From a checkpoint of a small masked image model.
Data: 101725 training examples, 4.5 epochs.
Rows from block 0 of the decoder of a small masked image model, named by matrix and row number. Rows with one number belong to one neuron. Each number is 50 + 15 x the weight over its row's rms, rounded and kept within 0 to 99. All counts start at 0. After the name is the row's rms in percent of the matrix's.
After each neuron's rows are labels from the 100 images, of 14976, where the neuron reaches its highest value: "colour at peak" is the nearest of a few named colours to the mean colour under the peak. Only what is clearly more common there than usual is listed. The data: photos with spoken descriptions (Open Images, Localized Narratives). In brackets: how many of the 100.
# fc1: MLP up (decoder.0.mlp.fc1.weight, 256x128), inputs 0-63
# fc2: MLP down (decoder.0.mlp.fc2.weight, 128x256, transposed), outputs 0-63

fc1.199 076:65 42 67 57 54 72 42 38 26 72 40 49 54 61 49 33 38 75 74 41 64 36 53 73 55 60 39 27 42 40 51 37 50 31 38 60 44 62 44 17 71 50 43 58 51 34 86 50 21 18 67 60 46 68 42 44 72 56 26 66 20 73 45 49
fc2.199 077:65 45 23 26 46 49 48 39 32 50 57 46 43 60 49 48 40 67 26 63 80 44 67 66 69 49 58 61 79 45 23 72 65 51 41 76 59 74 60 46 60 72 68 51 52 65 63 45 73 55 62 77 66 75 78 38 49 61 42 69 67 63 58 60
colour at peak: pink (45); white (40)

fc1.148 115:46 77 53 28 42 77 44 46 56 20 31 41 41 33 53 53 53 32 76 44 60 25 59 82 43 29 67 51 52 41 62 27 56 33 45 16 69 49 51 49 84 32 47 55 55 47 82 30 34 35 60 53 57 56 63 46 51 43 72 59 55 48 41 47
fc2.148 127:39 28 50 68 32 60 34 10 15 67 70 55 53 48 49 66 51 64 00 52 41 45 49 76 62 56 37 66 51 66 58 41 51 70 57 37 50 42 42 54 41 67 40 47 73 81 59 32 53 49 29 49 48 29 32 60 40 42 56 25 36 58 77 28
colour at peak: pink (38)

fc1.174 118:41 66 66 44 33 51 54 50 54 45 52 60 61 50 41 69 58 42 41 44 57 44 37 65 55 50 36 57 28 63 65 32 52 49 52 51 30 44 38 37 73 61 53 47 50 77 58 34 20 56 52 01 73 74 32 49 41 64 55 40 59 56 24 36
fc2.174 097:69 57 55 54 43 38 27 45 41 65 77 60 48 34 60 69 66 56 31 60 52 40 46 25 47 47 76 46 76 65 48 58 55 74 38 45 61 39 36 43 48 92 49 48 64 85 51 40 22 45 39 63 69 39 49 70 43 36 45 55 55 54 54 49
colour at peak: pink (39)

fc1.69 104:50 76 45 42 66 57 43 59 63 55 31 71 59 08 29 45 63 58 69 52 44 54 71 62 21 49 75 44 95 63 47 37 71 54 36 71 62 61 72 51 55 45 55 51 78 68 48 35 44 32 53 28 47 48 78 59 46 53 53 40 36 77 33 73
fc2.69 103:51 48 69 53 42 39 59 70 88 51 45 60 59 30 16 74 45 58 72 53 12 56 75 71 41 58 64 34 55 49 71 41 60 40 08 35 65 57 74 54 48 38 44 50 58 37 50 46 45 69 37 37 83 59 40 55 47 68 40 71 39 63 54 60
colour at peak: pink (26)

fc1.101 060:45 66 60 32 57 53 18 50 66 45 65 51 60 36 57 49 58 89 54 20 57 20 68 61 27 64 24 37 54 32 27 43 74 33 56 25 52 78 70 47 32 64 50 67 46 18 61 76 43 49 67 46 11 34 35 69 56 66 39 39 58 50 40 55
fc2.101 054:78 52 50 56 62 52 46 80 38 23 28 61 60 48 56 48 49 69 48 49 52 28 62 56 53 19 44 44 25 37 43 72 47 47 33 17 59 37 39 32 52 48 29 34 51 45 56 42 30 59 49 39 36 73 46 37 40 30 38 51 36 63 32 31
colour at peak: brown (71)

fc1.74 091:39 62 37 41 74 61 44 75 37 37 98 66 48 46 40 43 38 48 51 41 59 51 65 48 51 58 67 39 50 57 50 51 66 28 60 59 44 47 65 44 52 30 46 81 44 62 50 41 22 27 42 52 37 54 45 67 28 32 75 23 27 61 63 45
fc2.74 091:74 57 53 39 50 48 64 46 61 23 80 61 58 19 43 65 32 49 45 17 24 65 60 39 43 58 67 52 64 61 66 42 56 39 58 61 57 31 71 57 67 75 47 70 48 36 48 42 49 62 70 42 56 47 25 73 65 51 52 40 43 34 56 56
colour at peak: grey (70)

fc1.64 067:54 45 48 55 56 63 55 75 60 42 56 33 52 44 56 32 28 67 71 80 44 66 31 74 49 63 47 36 39 53 83 72 45 45 55 69 38 28 72 50 34 37 42 65 57 33 71 53 32 64 34 30 62 59 51 56 66 42 76 53 24 55 56 25
fc2.64 069:57 45 54 64 47 49 39 45 57 45 16 37 51 49 33 50 35 51 56 62 61 58 38 49 34 61 32 54 58 37 64 51 23 42 78 99 56 56 45 51 52 53 52 96 62 58 39 52 34 65 64 41 72 48 57 45 77 47 79 36 32 49 37 35
colour at peak: black (32)

fc1.246 073:24 17 73 30 31 78 39 55 72 37 37 47 48 65 38 64 45 64 55 57 40 33 52 40 40 42 69 49 66 65 38 58 55 50 61 69 50 55 46 49 37 38 45 54 46 50 44 25 56 44 46 29 60 58 04 48 17 34 33 29 30 34 57 35
fc2.246 078:66 47 42 38 40 80 44 61 33 43 65 54 46 59 50 35 48 26 68 62 34 27 38 21 59 65 46 44 49 72 70 57 10 34 53 39 46 47 34 41 59 54 42 75 59 33 52 48 36 53 71 52 53 77 40 37 38 51 17 17 46 21 43 24
colour at peak: pink (35)

fc1.146 071:36 42 57 86 65 46 41 68 53 56 59 47 36 48 67 52 54 56 38 43 31 65 45 43 39 23 52 45 50 38 23 76 72 45 55 72 35 68 43 37 61 45 41 71 67 57 31 52 32 48 45 56 52 56 38 38 23 41 61 61 59 22 63 87
fc2.146 063:55 51 36 58 41 47 55 65 56 25 62 47 31 27 69 67 38 36 52 38 34 15 37 37 32 39 41 59 26 45 41 00 25 72 66 39 67 48 54 30 43 65 47 50 37 37 38 40 37 59 58 55 66 55 54 46 61 24 35 46 21 54 32 51
colour at peak: black (59)

fc1.30 065:61 59 43 71 74 47 45 36 72 52 31 71 36 39 35 23 53 55 36 65 43 47 59 50 49 38 43 44 66 58 46 58 67 42 46 55 63 37 27 28 59 68 49 49 59 31 34 66 26 25 46 39 43 55 30 39 28 53 51 35 71 15 46 39
fc2.30 058:36 30 45 53 74 47 76 62 60 57 54 37 65 37 55 33 25 77 61 48 36 24 43 56 47 62 16 38 48 45 60 29 71 46 34 45 68 56 86 39 25 35 38 45 46 39 35 76 54 41 62 33 57 46 46 52 65 43 17 62 42 09 22 49
colour at peak: brown (66)

fc1.43 089:50 63 89 55 46 91 47 45 41 47 43 38 48 40 27 78 45 70 47 33 60 54 39 63 63 48 51 65 60 60 64 46 60 33 45 51 41 62 48 64 74 34 78 12 51 57 94 77 55 35 46 42 48 64 40 52 50 51 62 19 40 47 49 31
fc2.43 098:56 72 31 25 30 57 36 21 64 26 50 60 53 71 47 51 61 50 67 38 51 45 59 35 65 51 72 67 55 59 75 49 62 51 41 52 60 35 30 48 50 81 59 20 25 63 45 42 21 64 70 36 46 40 53 52 45 62 40 76 57 47 32 62
colour at peak: pink (27)

fc1.32 103:62 29 68 56 47 75 17 42 41 37 26 69 20 27 28 64 62 60 60 81 36 62 48 68 72 53 78 33 49 45 48 57 43 43 40 52 57 38 53 50 33 65 53 73 55 58 50 37 32 34 56 60 43 56 51 41 18 48 53 30 45 34 53 33
fc2.32 105:49 33 36 43 33 77 63 55 79 50 53 50 59 21 43 29 33 60 60 58 22 57 44 71 67 51 55 20 45 71 56 41 31 45 56 49 47 70 70 50 39 73 50 53 72 44 36 63 27 58 31 65 55 69 41 58 44 47 27 41 33 26 62 41
colour at peak: grey (71)

fc1.196 110:41 53 48 41 48 59 15 68 49 35 41 34 58 30 32 84 38 18 61 47 55 45 74 61 39 41 52 65 79 33 48 75 68 42 47 55 45 95 60 28 51 55 49 44 54 31 29 25 53 63 60 58 37 48 48 48 68 45 50 31 53 49 52 58
fc2.196 097:38 47 50 64 32 45 52 40 40 47 35 57 38 35 57 48 67 17 45 52 51 26 47 39 86 71 66 69 45 75 47 57 61 66 60 59 51 66 34 28 71 54 41 46 81 29 56 58 62 47 42 38 58 52 77 70 54 60 40 61 69 41 50 59
colour at peak: black (68)

fc1.77 128:54 52 64 38 48 62 27 58 47 35 69 56 73 35 41 23 32 59 46 60 26 30 53 70 62 49 26 32 76 64 71 27 52 56 41 24 49 64 46 42 46 38 48 55 37 71 41 51 60 60 65 53 49 52 54 62 56 19 44 26 51 39 75 56
fc2.77 109:55 44 48 29 80 53 37 16 53 25 61 71 46 54 74 27 50 44 72 49 45 46 58 65 59 69 55 30 46 58 48 37 42 47 51 56 54 46 23 54 65 19 60 54 37 49 56 45 51 60 75 29 47 67 54 46 36 56 41 46 73 49 68 57
colour at peak: grey (63)

fc1.86 107:54 60 45 60 41 56 55 63 47 81 58 60 56 45 79 48 62 29 51 33 54 53 62 45 75 44 40 63 48 92 57 42 56 26 44 46 61 74 58 39 54 48 42 52 39 57 37 58 39 28 64 45 61 46 70 57 87 35 44 46 48 63 50 68
fc2.86 098:50 55 52 53 22 46 58 61 55 47 60 57 38 53 57 45 39 52 37 37 32 37 57 80 82 54 31 51 25 30 46 25 59 74 61 40 61 26 77 85 66 40 25 61 49 33 65 44 30 40 60 62 69 34 25 37 50 39 25 41 59 68 41 64
colour at peak: brown (65)

fc1.151 067:44 77 63 47 46 46 51 73 62 62 80 34 48 57 64 44 49 72 48 27 49 53 40 43 48 38 46 31 59 48 29 45 56 64 61 32 23 77 52 48 45 49 50 36 56 34 42 39 47 33 31 61 40 57 49 67 38 53 59 48 48 43 60 24
fc2.151 058:31 37 50 73 61 63 44 73 70 57 33 52 64 61 74 74 37 43 52 39 55 60 56 42 20 39 59 69 64 48 67 49 22 59 42 45 46 79 52 19 62 68 54 44 22 67 47 46 48 65 55 34 45 49 58 68 38 36 57 24 45 59 49 53
colour at peak: black (47)

fc1.152 060:68 54 31 53 43 55 63 54 72 65 53 53 52 47 47 30 52 48 54 46 65 37 76 61 37 43 26 52 58 39 30 51 37 49 44 39 75 41 39 46 67 35 68 48 61 36 53 37 52 45 52 35 46 44 45 13 54 47 30 33 74 57 42 38
fc2.152 062:14 40 55 67 39 49 51 40 18 64 80 62 44 49 41 55 47 44 51 26 61 37 50 53 45 50 45 47 49 55 36 79 31 21 60 39 46 65 78 56 48 23 39 31 20 30 63 56 52 36 26 45 39 31 38 52 69 44 41 60 47 39 53 27
colour at peak: brown (66)

fc1.54 085:69 71 70 73 42 83 68 57 43 64 26 75 52 43 50 45 30 42 60 41 39 65 76 50 36 34 61 37 39 68 44 59 58 33 69 33 46 70 15 31 36 48 61 51 54 35 47 31 32 50 62 54 41 48 07 45 38 51 37 36 52 56 38 43
fc2.54 090:87 37 43 42 60 72 32 58 49 49 59 38 52 56 53 65 52 42 62 77 53 45 70 52 37 39 47 48 57 48 26 63 68 29 49 66 40 56 74 38 21 27 40 71 43 57 53 51 61 53 34 63 57 52 64 39 64 45 79 22 58 67 58 52
colour at peak: brown (68)

fc1.145 063:60 74 46 72 49 52 58 57 67 46 42 29 50 41 47 54 39 63 55 48 59 51 68 21 38 49 50 36 63 67 57 51 80 23 60 68 22 67 52 58 54 42 56 25 70 66 30 53 46 47 61 54 67 42 44 54 65 70 41 64 63 48 43 57
fc2.145 069:62 46 53 57 75 75 56 55 42 61 33 26 47 47 59 68 35 45 46 76 53 50 67 47 44 49 43 50 08 37 83 60 88 74 68 76 49 33 56 64 56 63 61 49 65 70 48 76 33 41 64 29 38 54 43 60 60 55 53 32 36 56 44 57
colour at peak: green (49)

fc1.110 106:52 45 64 53 43 45 35 61 59 43 47 65 37 43 31 37 23 58 43 34 81 67 54 55 20 33 44 56 35 40 64 46 50 51 28 61 38 36 59 55 16 25 55 33 60 48 54 62 59 70 23 60 79 40 64 25 71 71 28 47 48 67 68 46
fc2.110 103:54 59 54 62 64 42 56 57 31 72 45 57 34 54 45 32 44 00 51 36 29 50 50 55 10 49 45 57 44 58 52 52 48 41 34 47 59 10 41 40 62 48 60 61 49 60 36 72 44 67 41 50 50 69 52 40 44 67 70 52 57 45 48 68
colour at peak: grey (64)

fc1.21 096:41 40 59 42 74 42 64 39 63 52 34 38 58 51 59 81 74 79 83 44 74 47 52 75 54 44 59 41 36 59 53 57 34 65 70 51 49 55 46 38 59 59 47 63 23 50 56 24 35 55 72 42 61 82 32 23 52 65 60 64 41 68 52 74
fc2.21 106:55 60 57 62 19 36 63 40 25 26 61 33 34 53 31 36 44 58 64 56 46 43 39 43 31 18 58 48 47 51 48 48 49 27 53 22 45 54 47 51 78 25 65 73 42 38 83 50 56 45 59 65 55 79 64 70 30 66 82 35 79 54 36 32
colour at peak: white (41); pink (38)

fc1.52 084:29 74 53 51 62 63 28 58 62 42 47 61 54 44 56 60 46 49 44 47 07 36 31 58 51 41 66 65 35 70 41 45 54 60 25 53 53 45 63 60 66 27 49 69 52 60 47 48 35 04 66 41 77 58 35 34 71 80 75 24 34 56 39 20
fc2.52 083:70 52 43 53 54 33 60 69 73 25 42 61 53 47 31 79 24 47 43 74 23 23 32 33 51 64 58 45 56 71 68 53 54 65 57 54 49 57 53 63 51 56 59 58 65 56 47 23 50 49 34 45 48 43 80 71 63 64 49 47 44 31 28 39
colour at peak: white (26)

fc1.180 069:72 58 58 48 45 52 43 61 72 30 16 64 33 48 43 41 32 54 60 40 61 30 38 76 34 64 21 64 51 57 61 63 47 49 58 18 27 71 38 40 34 39 52 50 43 16 45 47 55 41 42 08 75 53 63 41 57 35 49 27 35 38 34 64
fc2.180 069:15 41 39 65 85 50 58 48 36 29 68 74 67 80 49 33 50 88 41 37 49 55 53 57 27 36 22 43 50 40 56 54 64 48 75 45 38 42 51 34 58 38 18 36 55 20 65 53 44 46 51 48 54 77 61 40 53 59 38 24 33 60 51 66
colour at peak: brown (63)

fc1.215 071:50 82 57 55 33 38 47 45 56 44 11 56 59 53 41 62 54 79 56 25 49 52 59 95 26 49 39 41 40 50 61 17 53 37 31 51 34 54 44 41 60 50 55 71 51 35 55 35 50 40 54 55 62 32 64 42 51 61 67 57 19 64 37 57
fc2.215 069:42 34 21 33 33 38 41 29 53 39 66 88 44 66 36 55 34 53 48 59 50 27 42 50 70 47 53 30 42 56 33 58 59 52 24 42 15 44 39 73 43 45 45 45 31 71 39 35 51 55 28 29 52 43 70 45 12 31 52 58 70 57 36 47
colour at peak: white (63)

fc1.218 058:35 48 60 47 53 30 60 51 35 40 45 61 64 39 31 48 24 50 39 34 50 62 54 58 45 35 51 26 38 48 07 68 50 44 27 47 69 23 33 11 72 44 45 52 86 49 32 53 28 36 58 37 67 65 35 28 52 47 58 40 57 50 40 61
fc2.218 051:38 27 34 84 12 42 53 37 65 64 66 61 41 48 33 48 28 50 46 41 72 20 42 56 24 60 49 24 45 36 76 26 39 35 61 33 41 48 51 25 21 41 51 45 51 18 42 37 37 48 35 47 63 51 70 56 53 65 43 37 30 56 36 42
colour at peak: orange (31)

fc1.23 071:43 60 35 55 59 55 23 67 67 31 42 40 68 45 44 46 82 49 69 34 51 54 62 58 38 41 45 42 43 54 31 56 56 50 43 33 71 80 53 65 35 59 41 59 27 41 57 50 36 58 61 42 16 30 23 81 20 40 50 27 59 49 54 28
fc2.23 068:99 42 55 61 51 73 49 78 54 65 45 50 50 57 53 36 61 36 61 78 39 57 35 43 60 50 44 78 51 38 39 49 70 69 64 26 56 47 48 57 39 70 47 61 54 15 33 61 32 90 64 38 37 31 57 63 43 52 47 53 55 68 59 61
colour at peak: brown (62)

fc1.97 101:48 44 63 35 66 46 54 66 63 58 37 54 43 40 59 35 62 46 40 41 56 58 75 69 36 46 27 39 59 89 56 39 44 44 60 41 54 57 40 43 32 60 58 61 54 51 43 07 27 39 22 56 56 63 37 14 63 56 66 43 47 67 77 42
fc2.97 096:71 40 50 49 50 23 42 62 65 59 59 53 50 59 52 68 80 31 53 72 44 44 61 38 27 54 65 38 40 77 31 40 60 40 51 59 48 60 57 89 30 60 56 18 47 66 73 36 82 72 61 57 62 54 51 66 50 59 49 39 48 32 66 50
colour at peak: grey (64)

fc1.78 114:38 55 69 56 29 58 58 53 52 26 58 61 66 50 44 45 63 44 59 54 27 47 74 64 51 28 25 65 85 46 79 66 62 63 51 37 66 55 42 28 31 32 51 46 46 43 47 56 35 45 67 65 15 43 40 75 61 38 31 54 24 35 58 43
fc2.78 142:33 42 40 56 29 79 69 49 40 35 65 46 52 58 63 46 55 48 57 51 53 58 83 52 58 58 10 47 45 64 82 77 47 70 66 47 66 49 59 51 47 28 38 51 42 57 53 46 45 42 44 47 44 21 89 52 83 65 52 56 82 48 26 38
colour at peak: orange (29)

fc1.120 124:49 31 78 76 37 25 54 54 41 79 50 77 61 80 60 24 77 11 53 61 61 54 64 75 28 38 55 62 46 56 32 54 48 51 61 42 48 49 64 22 60 43 39 71 53 37 36 50 35 62 58 56 40 39 32 36 69 28 79 64 34 36 55 42
fc2.120 119:58 50 40 65 49 60 91 41 58 34 39 78 51 47 43 43 31 41 48 23 74 73 61 70 29 49 18 26 70 30 64 48 32 77 54 46 60 40 65 63 54 61 43 17 71 56 78 32 53 49 69 52 38 58 17 35 60 51 70 58 67 41 33 50
colour at peak: brown (60)

fc1.222 085:56 51 61 65 52 70 36 66 60 69 36 85 54 40 41 47 36 69 78 21 67 82 50 42 48 28 60 63 41 46 70 52 63 15 75 49 56 37 52 40 40 49 39 43 39 80 39 33 45 42 50 46 60 69 53 35 42 56 38 42 31 38 38 35
fc2.222 085:39 52 46 16 43 54 44 67 24 51 56 56 53 29 70 39 31 49 58 48 23 41 61 64 26 41 48 42 26 58 36 47 51 39 29 67 40 13 60 49 46 50 47 56 31 45 43 20 38 37 57 67 59 41 89 42 53 54 67 24 41 56 37 60
colour at peak: grey (65)

fc1.31 111:35 53 68 36 38 40 47 58 42 69 60 35 66 59 64 47 50 34 45 35 55 75 35 71 40 56 59 25 63 81 52 42 50 43 44 56 56 37 38 20 34 59 39 61 61 47 49 58 38 61 53 48 45 78 66 57 68 62 17 50 34 70 25 63
fc2.31 096:63 65 63 59 62 38 27 50 76 70 28 65 62 54 52 60 49 40 32 72 63 33 54 60 52 66 50 55 43 42 48 27 48 92 26 52 42 59 39 53 41 50 30 64 82 44 75 40 35 48 63 54 48 47 69 73 52 43 50 44 73 49 34 40
colour at peak: grey (63)

fc1.118 072:52 40 52 77 47 22 55 66 35 61 46 47 49 47 71 45 20 43 83 48 61 38 52 83 82 60 54 62 38 60 34 51 48 47 36 66 56 66 27 50 67 64 52 64 49 28 81 57 55 52 70 49 46 48 50 40 26 41 73 51 62 64 51 58
fc2.118 065:40 58 41 54 57 78 66 48 70 27 47 53 62 75 85 62 57 55 74 53 47 28 51 87 43 49 81 41 58 37 46 67 38 29 52 39 36 60 36 29 49 70 59 30 47 31 64 32 65 63 44 67 52 44 39 41 44 60 39 64 72 48 46 58
colour at peak: pink (35)

fc1.229 120:28 80 41 38 36 69 50 82 78 47 58 34 27 54 40 17 42 40 56 24 41 34 58 67 51 51 47 58 50 47 50 57 60 47 42 52 29 68 35 38 32 38 35 37 45 40 30 55 58 79 42 45 83 49 61 34 58 43 52 65 41 58 25 58
fc2.229 107:60 88 41 49 40 70 36 68 03 47 32 64 28 28 53 38 75 62 44 36 27 37 24 50 38 55 45 48 33 44 39 75 35 53 69 29 55 58 65 55 83 53 58 52 41 74 45 48 49 39 57 38 66 30 61 49 75 35 58 51 30 35 18 61
colour at peak: black (78)

fc1.160 132:43 50 55 64 50 40 47 39 69 69 27 50 53 61 80 24 60 35 45 46 40 64 61 60 53 52 61 67 37 54 73 69 51 55 36 41 41 46 77 42 52 61 21 86 43 37 15 48 15 15 44 38 52 56 59 90 69 43 44 34 63 67 54 40
fc2.160 125:30 24 43 67 39 51 33 44 45 45 67 63 57 65 50 65 48 50 31 44 30 51 82 49 73 44 27 38 30 67 61 51 36 76 30 80 47 47 26 50 42 38 37 58 60 63 46 59 53 38 63 63 60 49 59 50 26 93 43 30 31 63 36 57
colour at peak: brown (62)

fc1.255 072:50 62 18 73 57 54 28 57 77 34 30 69 46 53 53 34 39 65 31 79 66 36 80 72 58 80 42 27 66 47 78 53 39 61 44 45 52 60 52 49 37 52 42 69 62 30 62 43 71 41 52 68 60 53 69 72 60 57 74 62 42 56 47 69
fc2.255 064:38 60 39 72 63 48 41 47 59 65 48 53 57 54 52 40 54 75 26 64 48 56 56 62 61 43 58 51 50 57 46 67 54 23 55 79 35 53 53 31 42 82 55 43 57 33 55 89 37 47 55 59 39 40 50 47 51 47 28 80 72 61 52 33
colour at peak: grey (72)

fc1.208 108:54 65 43 46 44 43 51 64 38 54 57 48 48 59 18 59 31 58 59 44 58 60 67 86 45 69 60 32 70 66 36 40 55 25 34 54 60 17 65 58 40 41 63 60 40 46 64 55 34 54 84 47 61 44 74 39 53 41 55 16 69 52 67 44
fc2.208 099:56 24 61 44 59 49 45 49 68 43 78 37 62 53 26 41 39 51 49 43 73 69 60 65 65 71 40 15 48 42 22 59 26 42 66 58 47 18 43 62 52 65 73 41 26 72 49 57 49 68 77 31 67 58 51 54 52 39 57 52 42 50 49 46
colour at peak: grey (61)

fc1.0 089:54 68 40 72 49 57 66 35 71 19 53 34 80 48 46 23 71 51 65 36 55 36 40 74 51 48 66 87 52 54 74 48 56 63 30 37 62 40 46 59 43 45 61 50 56 52 82 61 61 62 20 10 27 46 64 49 42 54 64 33 38 48 70 69
fc2.0 082:42 53 42 53 50 34 75 28 50 44 65 48 64 70 41 27 51 63 70 41 64 63 37 61 50 28 57 51 62 60 46 33 45 48 31 43 58 53 44 87 50 38 28 64 27 56 49 59 38 71 12 23 41 53 28 55 44 62 61 63 27 58 36 59
colour at peak: pink (34)

fc1.238 094:47 42 66 31 52 40 69 26 53 59 81 44 59 47 94 56 23 46 71 48 51 51 58 50 52 55 56 57 81 57 67 91 42 47 51 58 36 49 76 71 56 56 52 59 62 45 27 68 33 17 42 35 26 62 60 36 19 19 53 38 37 71 48 27
fc2.238 093:66 46 65 62 64 40 33 53 58 30 51 55 53 39 41 76 15 40 31 54 17 49 46 48 21 62 48 66 27 45 55 57 47 46 46 17 56 57 58 45 68 29 66 37 69 34 44 41 38 56 16 46 79 36 51 42 57 37 60 52 31 53 74 70
colour at peak: green (26)

fc1.182 081:32 62 35 53 63 45 33 75 59 62 42 44 67 61 85 26 61 69 46 48 44 53 35 53 62 29 25 55 57 48 64 57 53 31 51 43 51 76 67 51 40 34 66 44 99 47 32 36 38 60 36 34 52 45 39 61 55 74 36 65 36 73 35 50
fc2.182 081:49 76 40 57 47 30 34 61 36 59 35 33 72 22 71 50 41 25 41 48 64 46 58 42 35 43 36 48 56 48 86 41 49 54 53 42 48 45 50 52 56 58 61 24 54 38 61 69 60 83 52 18 69 40 62 69 22 66 44 55 48 83 49 34
colour at peak: grey (61)

fc1.163 091:49 28 64 67 58 47 84 43 28 43 60 71 52 37 31 50 41 58 44 57 64 48 74 64 38 41 53 48 73 67 45 64 35 51 54 55 46 43 33 16 53 49 74 63 70 38 52 76 17 06 66 34 44 46 64 45 52 39 61 46 62 70 55 51
fc2.163 085:36 13 43 63 47 62 58 42 26 52 55 67 47 23 43 63 40 69 45 49 53 64 62 46 64 63 43 51 30 52 68 59 47 69 76 63 47 78 53 68 38 63 71 56 47 44 51 75 39 32 55 47 57 69 81 63 54 48 50 52 50 54 70 41
colour at peak: orange (52)

fc1.202 104:57 39 70 21 86 52 52 54 28 54 46 58 47 56 69 42 47 60 40 57 62 74 70 62 54 86 60 40 20 56 61 19 46 44 45 58 65 32 51 12 41 33 89 68 35 57 65 58 83 13 45 18 31 64 49 50 59 67 43 47 51 34 52 45
fc2.202 092:58 33 48 50 77 46 48 52 39 54 72 68 53 58 58 76 46 43 41 46 53 39 98 45 59 57 40 35 45 76 40 49 38 40 73 67 53 37 53 44 36 45 60 42 20 58 62 36 76 46 57 53 33 62 56 34 42 35 43 57 68 77 19 57
colour at peak: pink (33); white (28)

fc1.107 138:35 54 88 44 47 47 83 60 67 61 24 56 38 52 73 21 72 59 58 45 32 45 56 52 38 50 42 47 55 44 54 34 59 69 33 57 41 45 64 40 47 72 26 62 64 28 52 58 45 43 30 61 64 63 52 60 50 62 35 57 56 79 43 51
fc2.107 125:44 48 61 65 44 53 34 68 38 81 71 48 41 51 51 54 69 68 69 27 23 38 54 42 56 64 53 46 34 86 42 64 57 60 35 65 45 65 44 38 45 53 49 62 66 49 33 80 82 71 27 26 27 43 47 54 49 27 57 40 46 38 57 67
colour at peak: brown (64)

fc1.103 109:65 27 40 72 45 53 54 38 91 19 54 58 64 38 55 32 27 71 47 39 50 53 58 56 69 20 67 59 57 55 53 77 53 35 52 49 45 70 30 54 16 68 57 40 59 25 35 39 34 44 29 63 43 45 39 45 34 40 68 40 36 37 43 35
fc2.103 096:85 29 50 54 55 54 72 35 49 39 28 33 60 54 47 44 51 58 65 34 26 56 64 38 35 61 65 42 43 50 49 45 23 32 51 41 73 62 55 44 37 60 36 56 32 26 36 62 44 46 36 73 75 80 52 54 42 05 46 34 37 67 49 40
colour at peak: black (47)

fc1.233 084:46 75 63 32 43 99 37 63 45 39 70 77 44 28 71 56 47 58 45 34 29 71 38 77 45 40 31 50 68 29 66 59 60 57 33 31 46 82 81 42 29 55 39 43 43 43 42 47 50 59 27 40 35 22 25 55 82 36 44 45 33 52 44 49
fc2.233 096:71 26 54 21 36 57 54 59 20 38 45 51 65 54 55 55 44 38 36 64 57 65 77 30 50 42 38 51 39 55 51 43 44 57 57 41 61 74 51 76 40 33 63 48 68 34 34 40 45 68 43 47 67 51 88 43 43 42 62 54 39 41 63 42
colour at peak: black (84)

fc1.75 112:36 28 57 40 56 27 36 49 60 64 73 55 43 71 60 49 35 41 62 64 42 54 57 73 73 73 48 70 52 35 67 39 63 52 71 62 62 48 48 55 64 43 50 43 61 51 77 45 27 42 42 29 28 37 57 47 72 65 35 48 49 31 72 53
fc2.75 098:06 41 37 52 62 57 31 58 42 34 60 81 46 62 67 62 56 53 57 42 53 53 60 53 48 74 60 55 58 37 42 32 49 62 58 48 44 54 44 60 57 55 61 65 69 62 57 52 66 47 50 30 55 51 68 54 42 78 36 48 65 17 64 35
colour at peak: pink (36)

fc1.150 077:55 62 71 70 44 42 70 46 50 57 49 48 61 57 33 58 62 49 19 66 52 50 46 43 50 71 47 28 22 67 36 52 55 65 23 46 49 50 51 37 46 66 46 63 72 24 73 57 43 43 82 45 68 49 39 41 37 38 61 27 41 55 73 67
fc2.150 072:42 20 44 43 47 47 47 28 63 51 75 56 44 64 48 51 48 39 41 58 55 55 70 54 44 32 46 58 45 69 63 56 55 65 58 26 66 63 54 38 60 60 33 30 35 44 29 36 25 54 42 45 68 51 74 56 41 52 69 52 60 28 36 29
colour at peak: orange (28)