A small masked image model, trained from scratch.
Data: trained on photos with spoken descriptions (Open Images, Localized Narratives), 101725 training examples, 4.5 epochs.
Rows from block 0 of the decoder of a small masked image model, named by matrix and row number. Rows with one number belong to one neuron. Each number is 500 + 40 x the weight over its row's rms, rounded and kept within 0 to 999. All counts start at 0. Numbers have three digits each.
After each neuron's rows are labels from the 100 images, of 14976, where the neuron reaches its highest value: "strongest on" is what is common among them; "patch colour" is the nearest of a few named colours to the mean colour under the peak. Only what is clearly more common there than usual is listed. The data: photos with spoken descriptions (Open Images, Localized Narratives).
# fc1: MLP up (decoder.0.mlp.fc1.weight, 256x128), inputs 64-127
# fc2: MLP down (decoder.0.mlp.fc2.weight, 128x256, transposed), outputs 64-127

fc1.85:521568455516502443553524494430533484443534489468456475445448487454404591462451507512544461498543544449416507471520534541500424520496494432526464478550502528461499507527489474567519498447487518
fc2.85:440529543581550464470547506462561486503534592504520425489428520489523503497476468546533498498501535492438537527517556486521555485516407486471512471519473536514547535533544530556524539494557524
strongest on: text has "sky"
patch colour: cyan

fc1.145:464482574587536532470523538455487534423455483534513494514543540477521539534457424540466564534576506465485539487516450489468573458428520579498531480542477484459524522419435502545602500509472430
fc2.145:598513416425467478557480601521477533559494493492570517473487527499535504524561506496485545494543522564544554562540523523500501486483479484493521547558515509489522532499497563521485488570568499
strongest on: text has "grass"
patch colour: green

fc1.160:464555511519550524479526495433546457552508506508516469547526525568532521560445528445483492526471494557475472469545535512492504427490491503521493430497532507525426444476550456469512494480432561
fc2.160:527465504563510522516512507495535474550502522486469418455502583559506505540506505487487464558460503511525432464495398569497462465456519501550484463507537518585574554472530525504494421545505537
strongest on: text has "grass"
patch colour: brown

fc1.37:506581456471579476518500443444500491482572493508469495536480488511521490508469547549513557507544569438435540487546476428519459550425541534465442465571532461494510489457539490488538522477493493
fc2.37:483576517452507455511471448513540506529516531520544438439516495488503501457537484509500507490561437463446449469510466409481545513474553540466521521558506469481543536484492525495508480448476486
strongest on: text has "trees"
patch colour: grey

fc1.187:467542492492518453546458480579536525410428573576398509517464493514467523456442470517523515551495502562416479518563450502459458509483505417416477435470474520478549438408426509537531535530477529
fc2.187:513467540496476476540480411591510590444438472528459504518507486492487500504519492494510511453518475523540523619489531448459497510572526499507497414489550507508555468462467432576532519477530555
strongest on: text has "people"
patch colour: grey

fc1.172:515517484579538446502564498490466528439469573485553611451427559450486514522469574526510548552471500494532446505525565524490459447440546439584511500520452509506434494514553460460517541563464553
fc2.172:487502464541517485555503484467520522481490474459522532545479562393570467484508501376516507491463518481503457484503554510522456468452494484574500474479480532525482511508502425453618513552501378
strongest on: text has "buildings"
patch colour: white

fc1.70:538517514544574509485519463467481551489492494470466498463425527446529482468466543576524551517549546389511516496529503476492514479493474474518489493454495401517510451452509466484460501528533461
fc2.70:504510456479527524445543527403566485545512488525468508472510433535559421483514453562529497527510589593455525500544510504523509452503396509497500469514539506507451556464500490518469459487472496
strongest on: text has "sky"; text has "water"
patch colour: grey

fc1.138:518512496496527492540536448458526519482582588501526532518484508453510549514505539523502516576627556418467520545546499494527493423478511459517505485496516504480505547471512469544539550564562454
fc2.138:523506461482429490529506508528519512521530493574503500516473481527502531438488528424487505458572452519471486414520514492495488507451567546500503572564511440514547465490508519468543552481493458
strongest on: text has "grass"
patch colour: green

fc1.188:469548534458465509553545453504533573564434523476490510520528530500518501399469469525536513504544545517560446481501525495467490559494550492447446498510459513542545491484478496522521496406533448
fc2.188:519510520526478525525537469427504512509420399461492489511470554417507457473548497479531429491545451503544465483556466538499500519532449450466442536452488525547478540531486451503550447543496482
strongest on: text has "wall"
patch colour: pink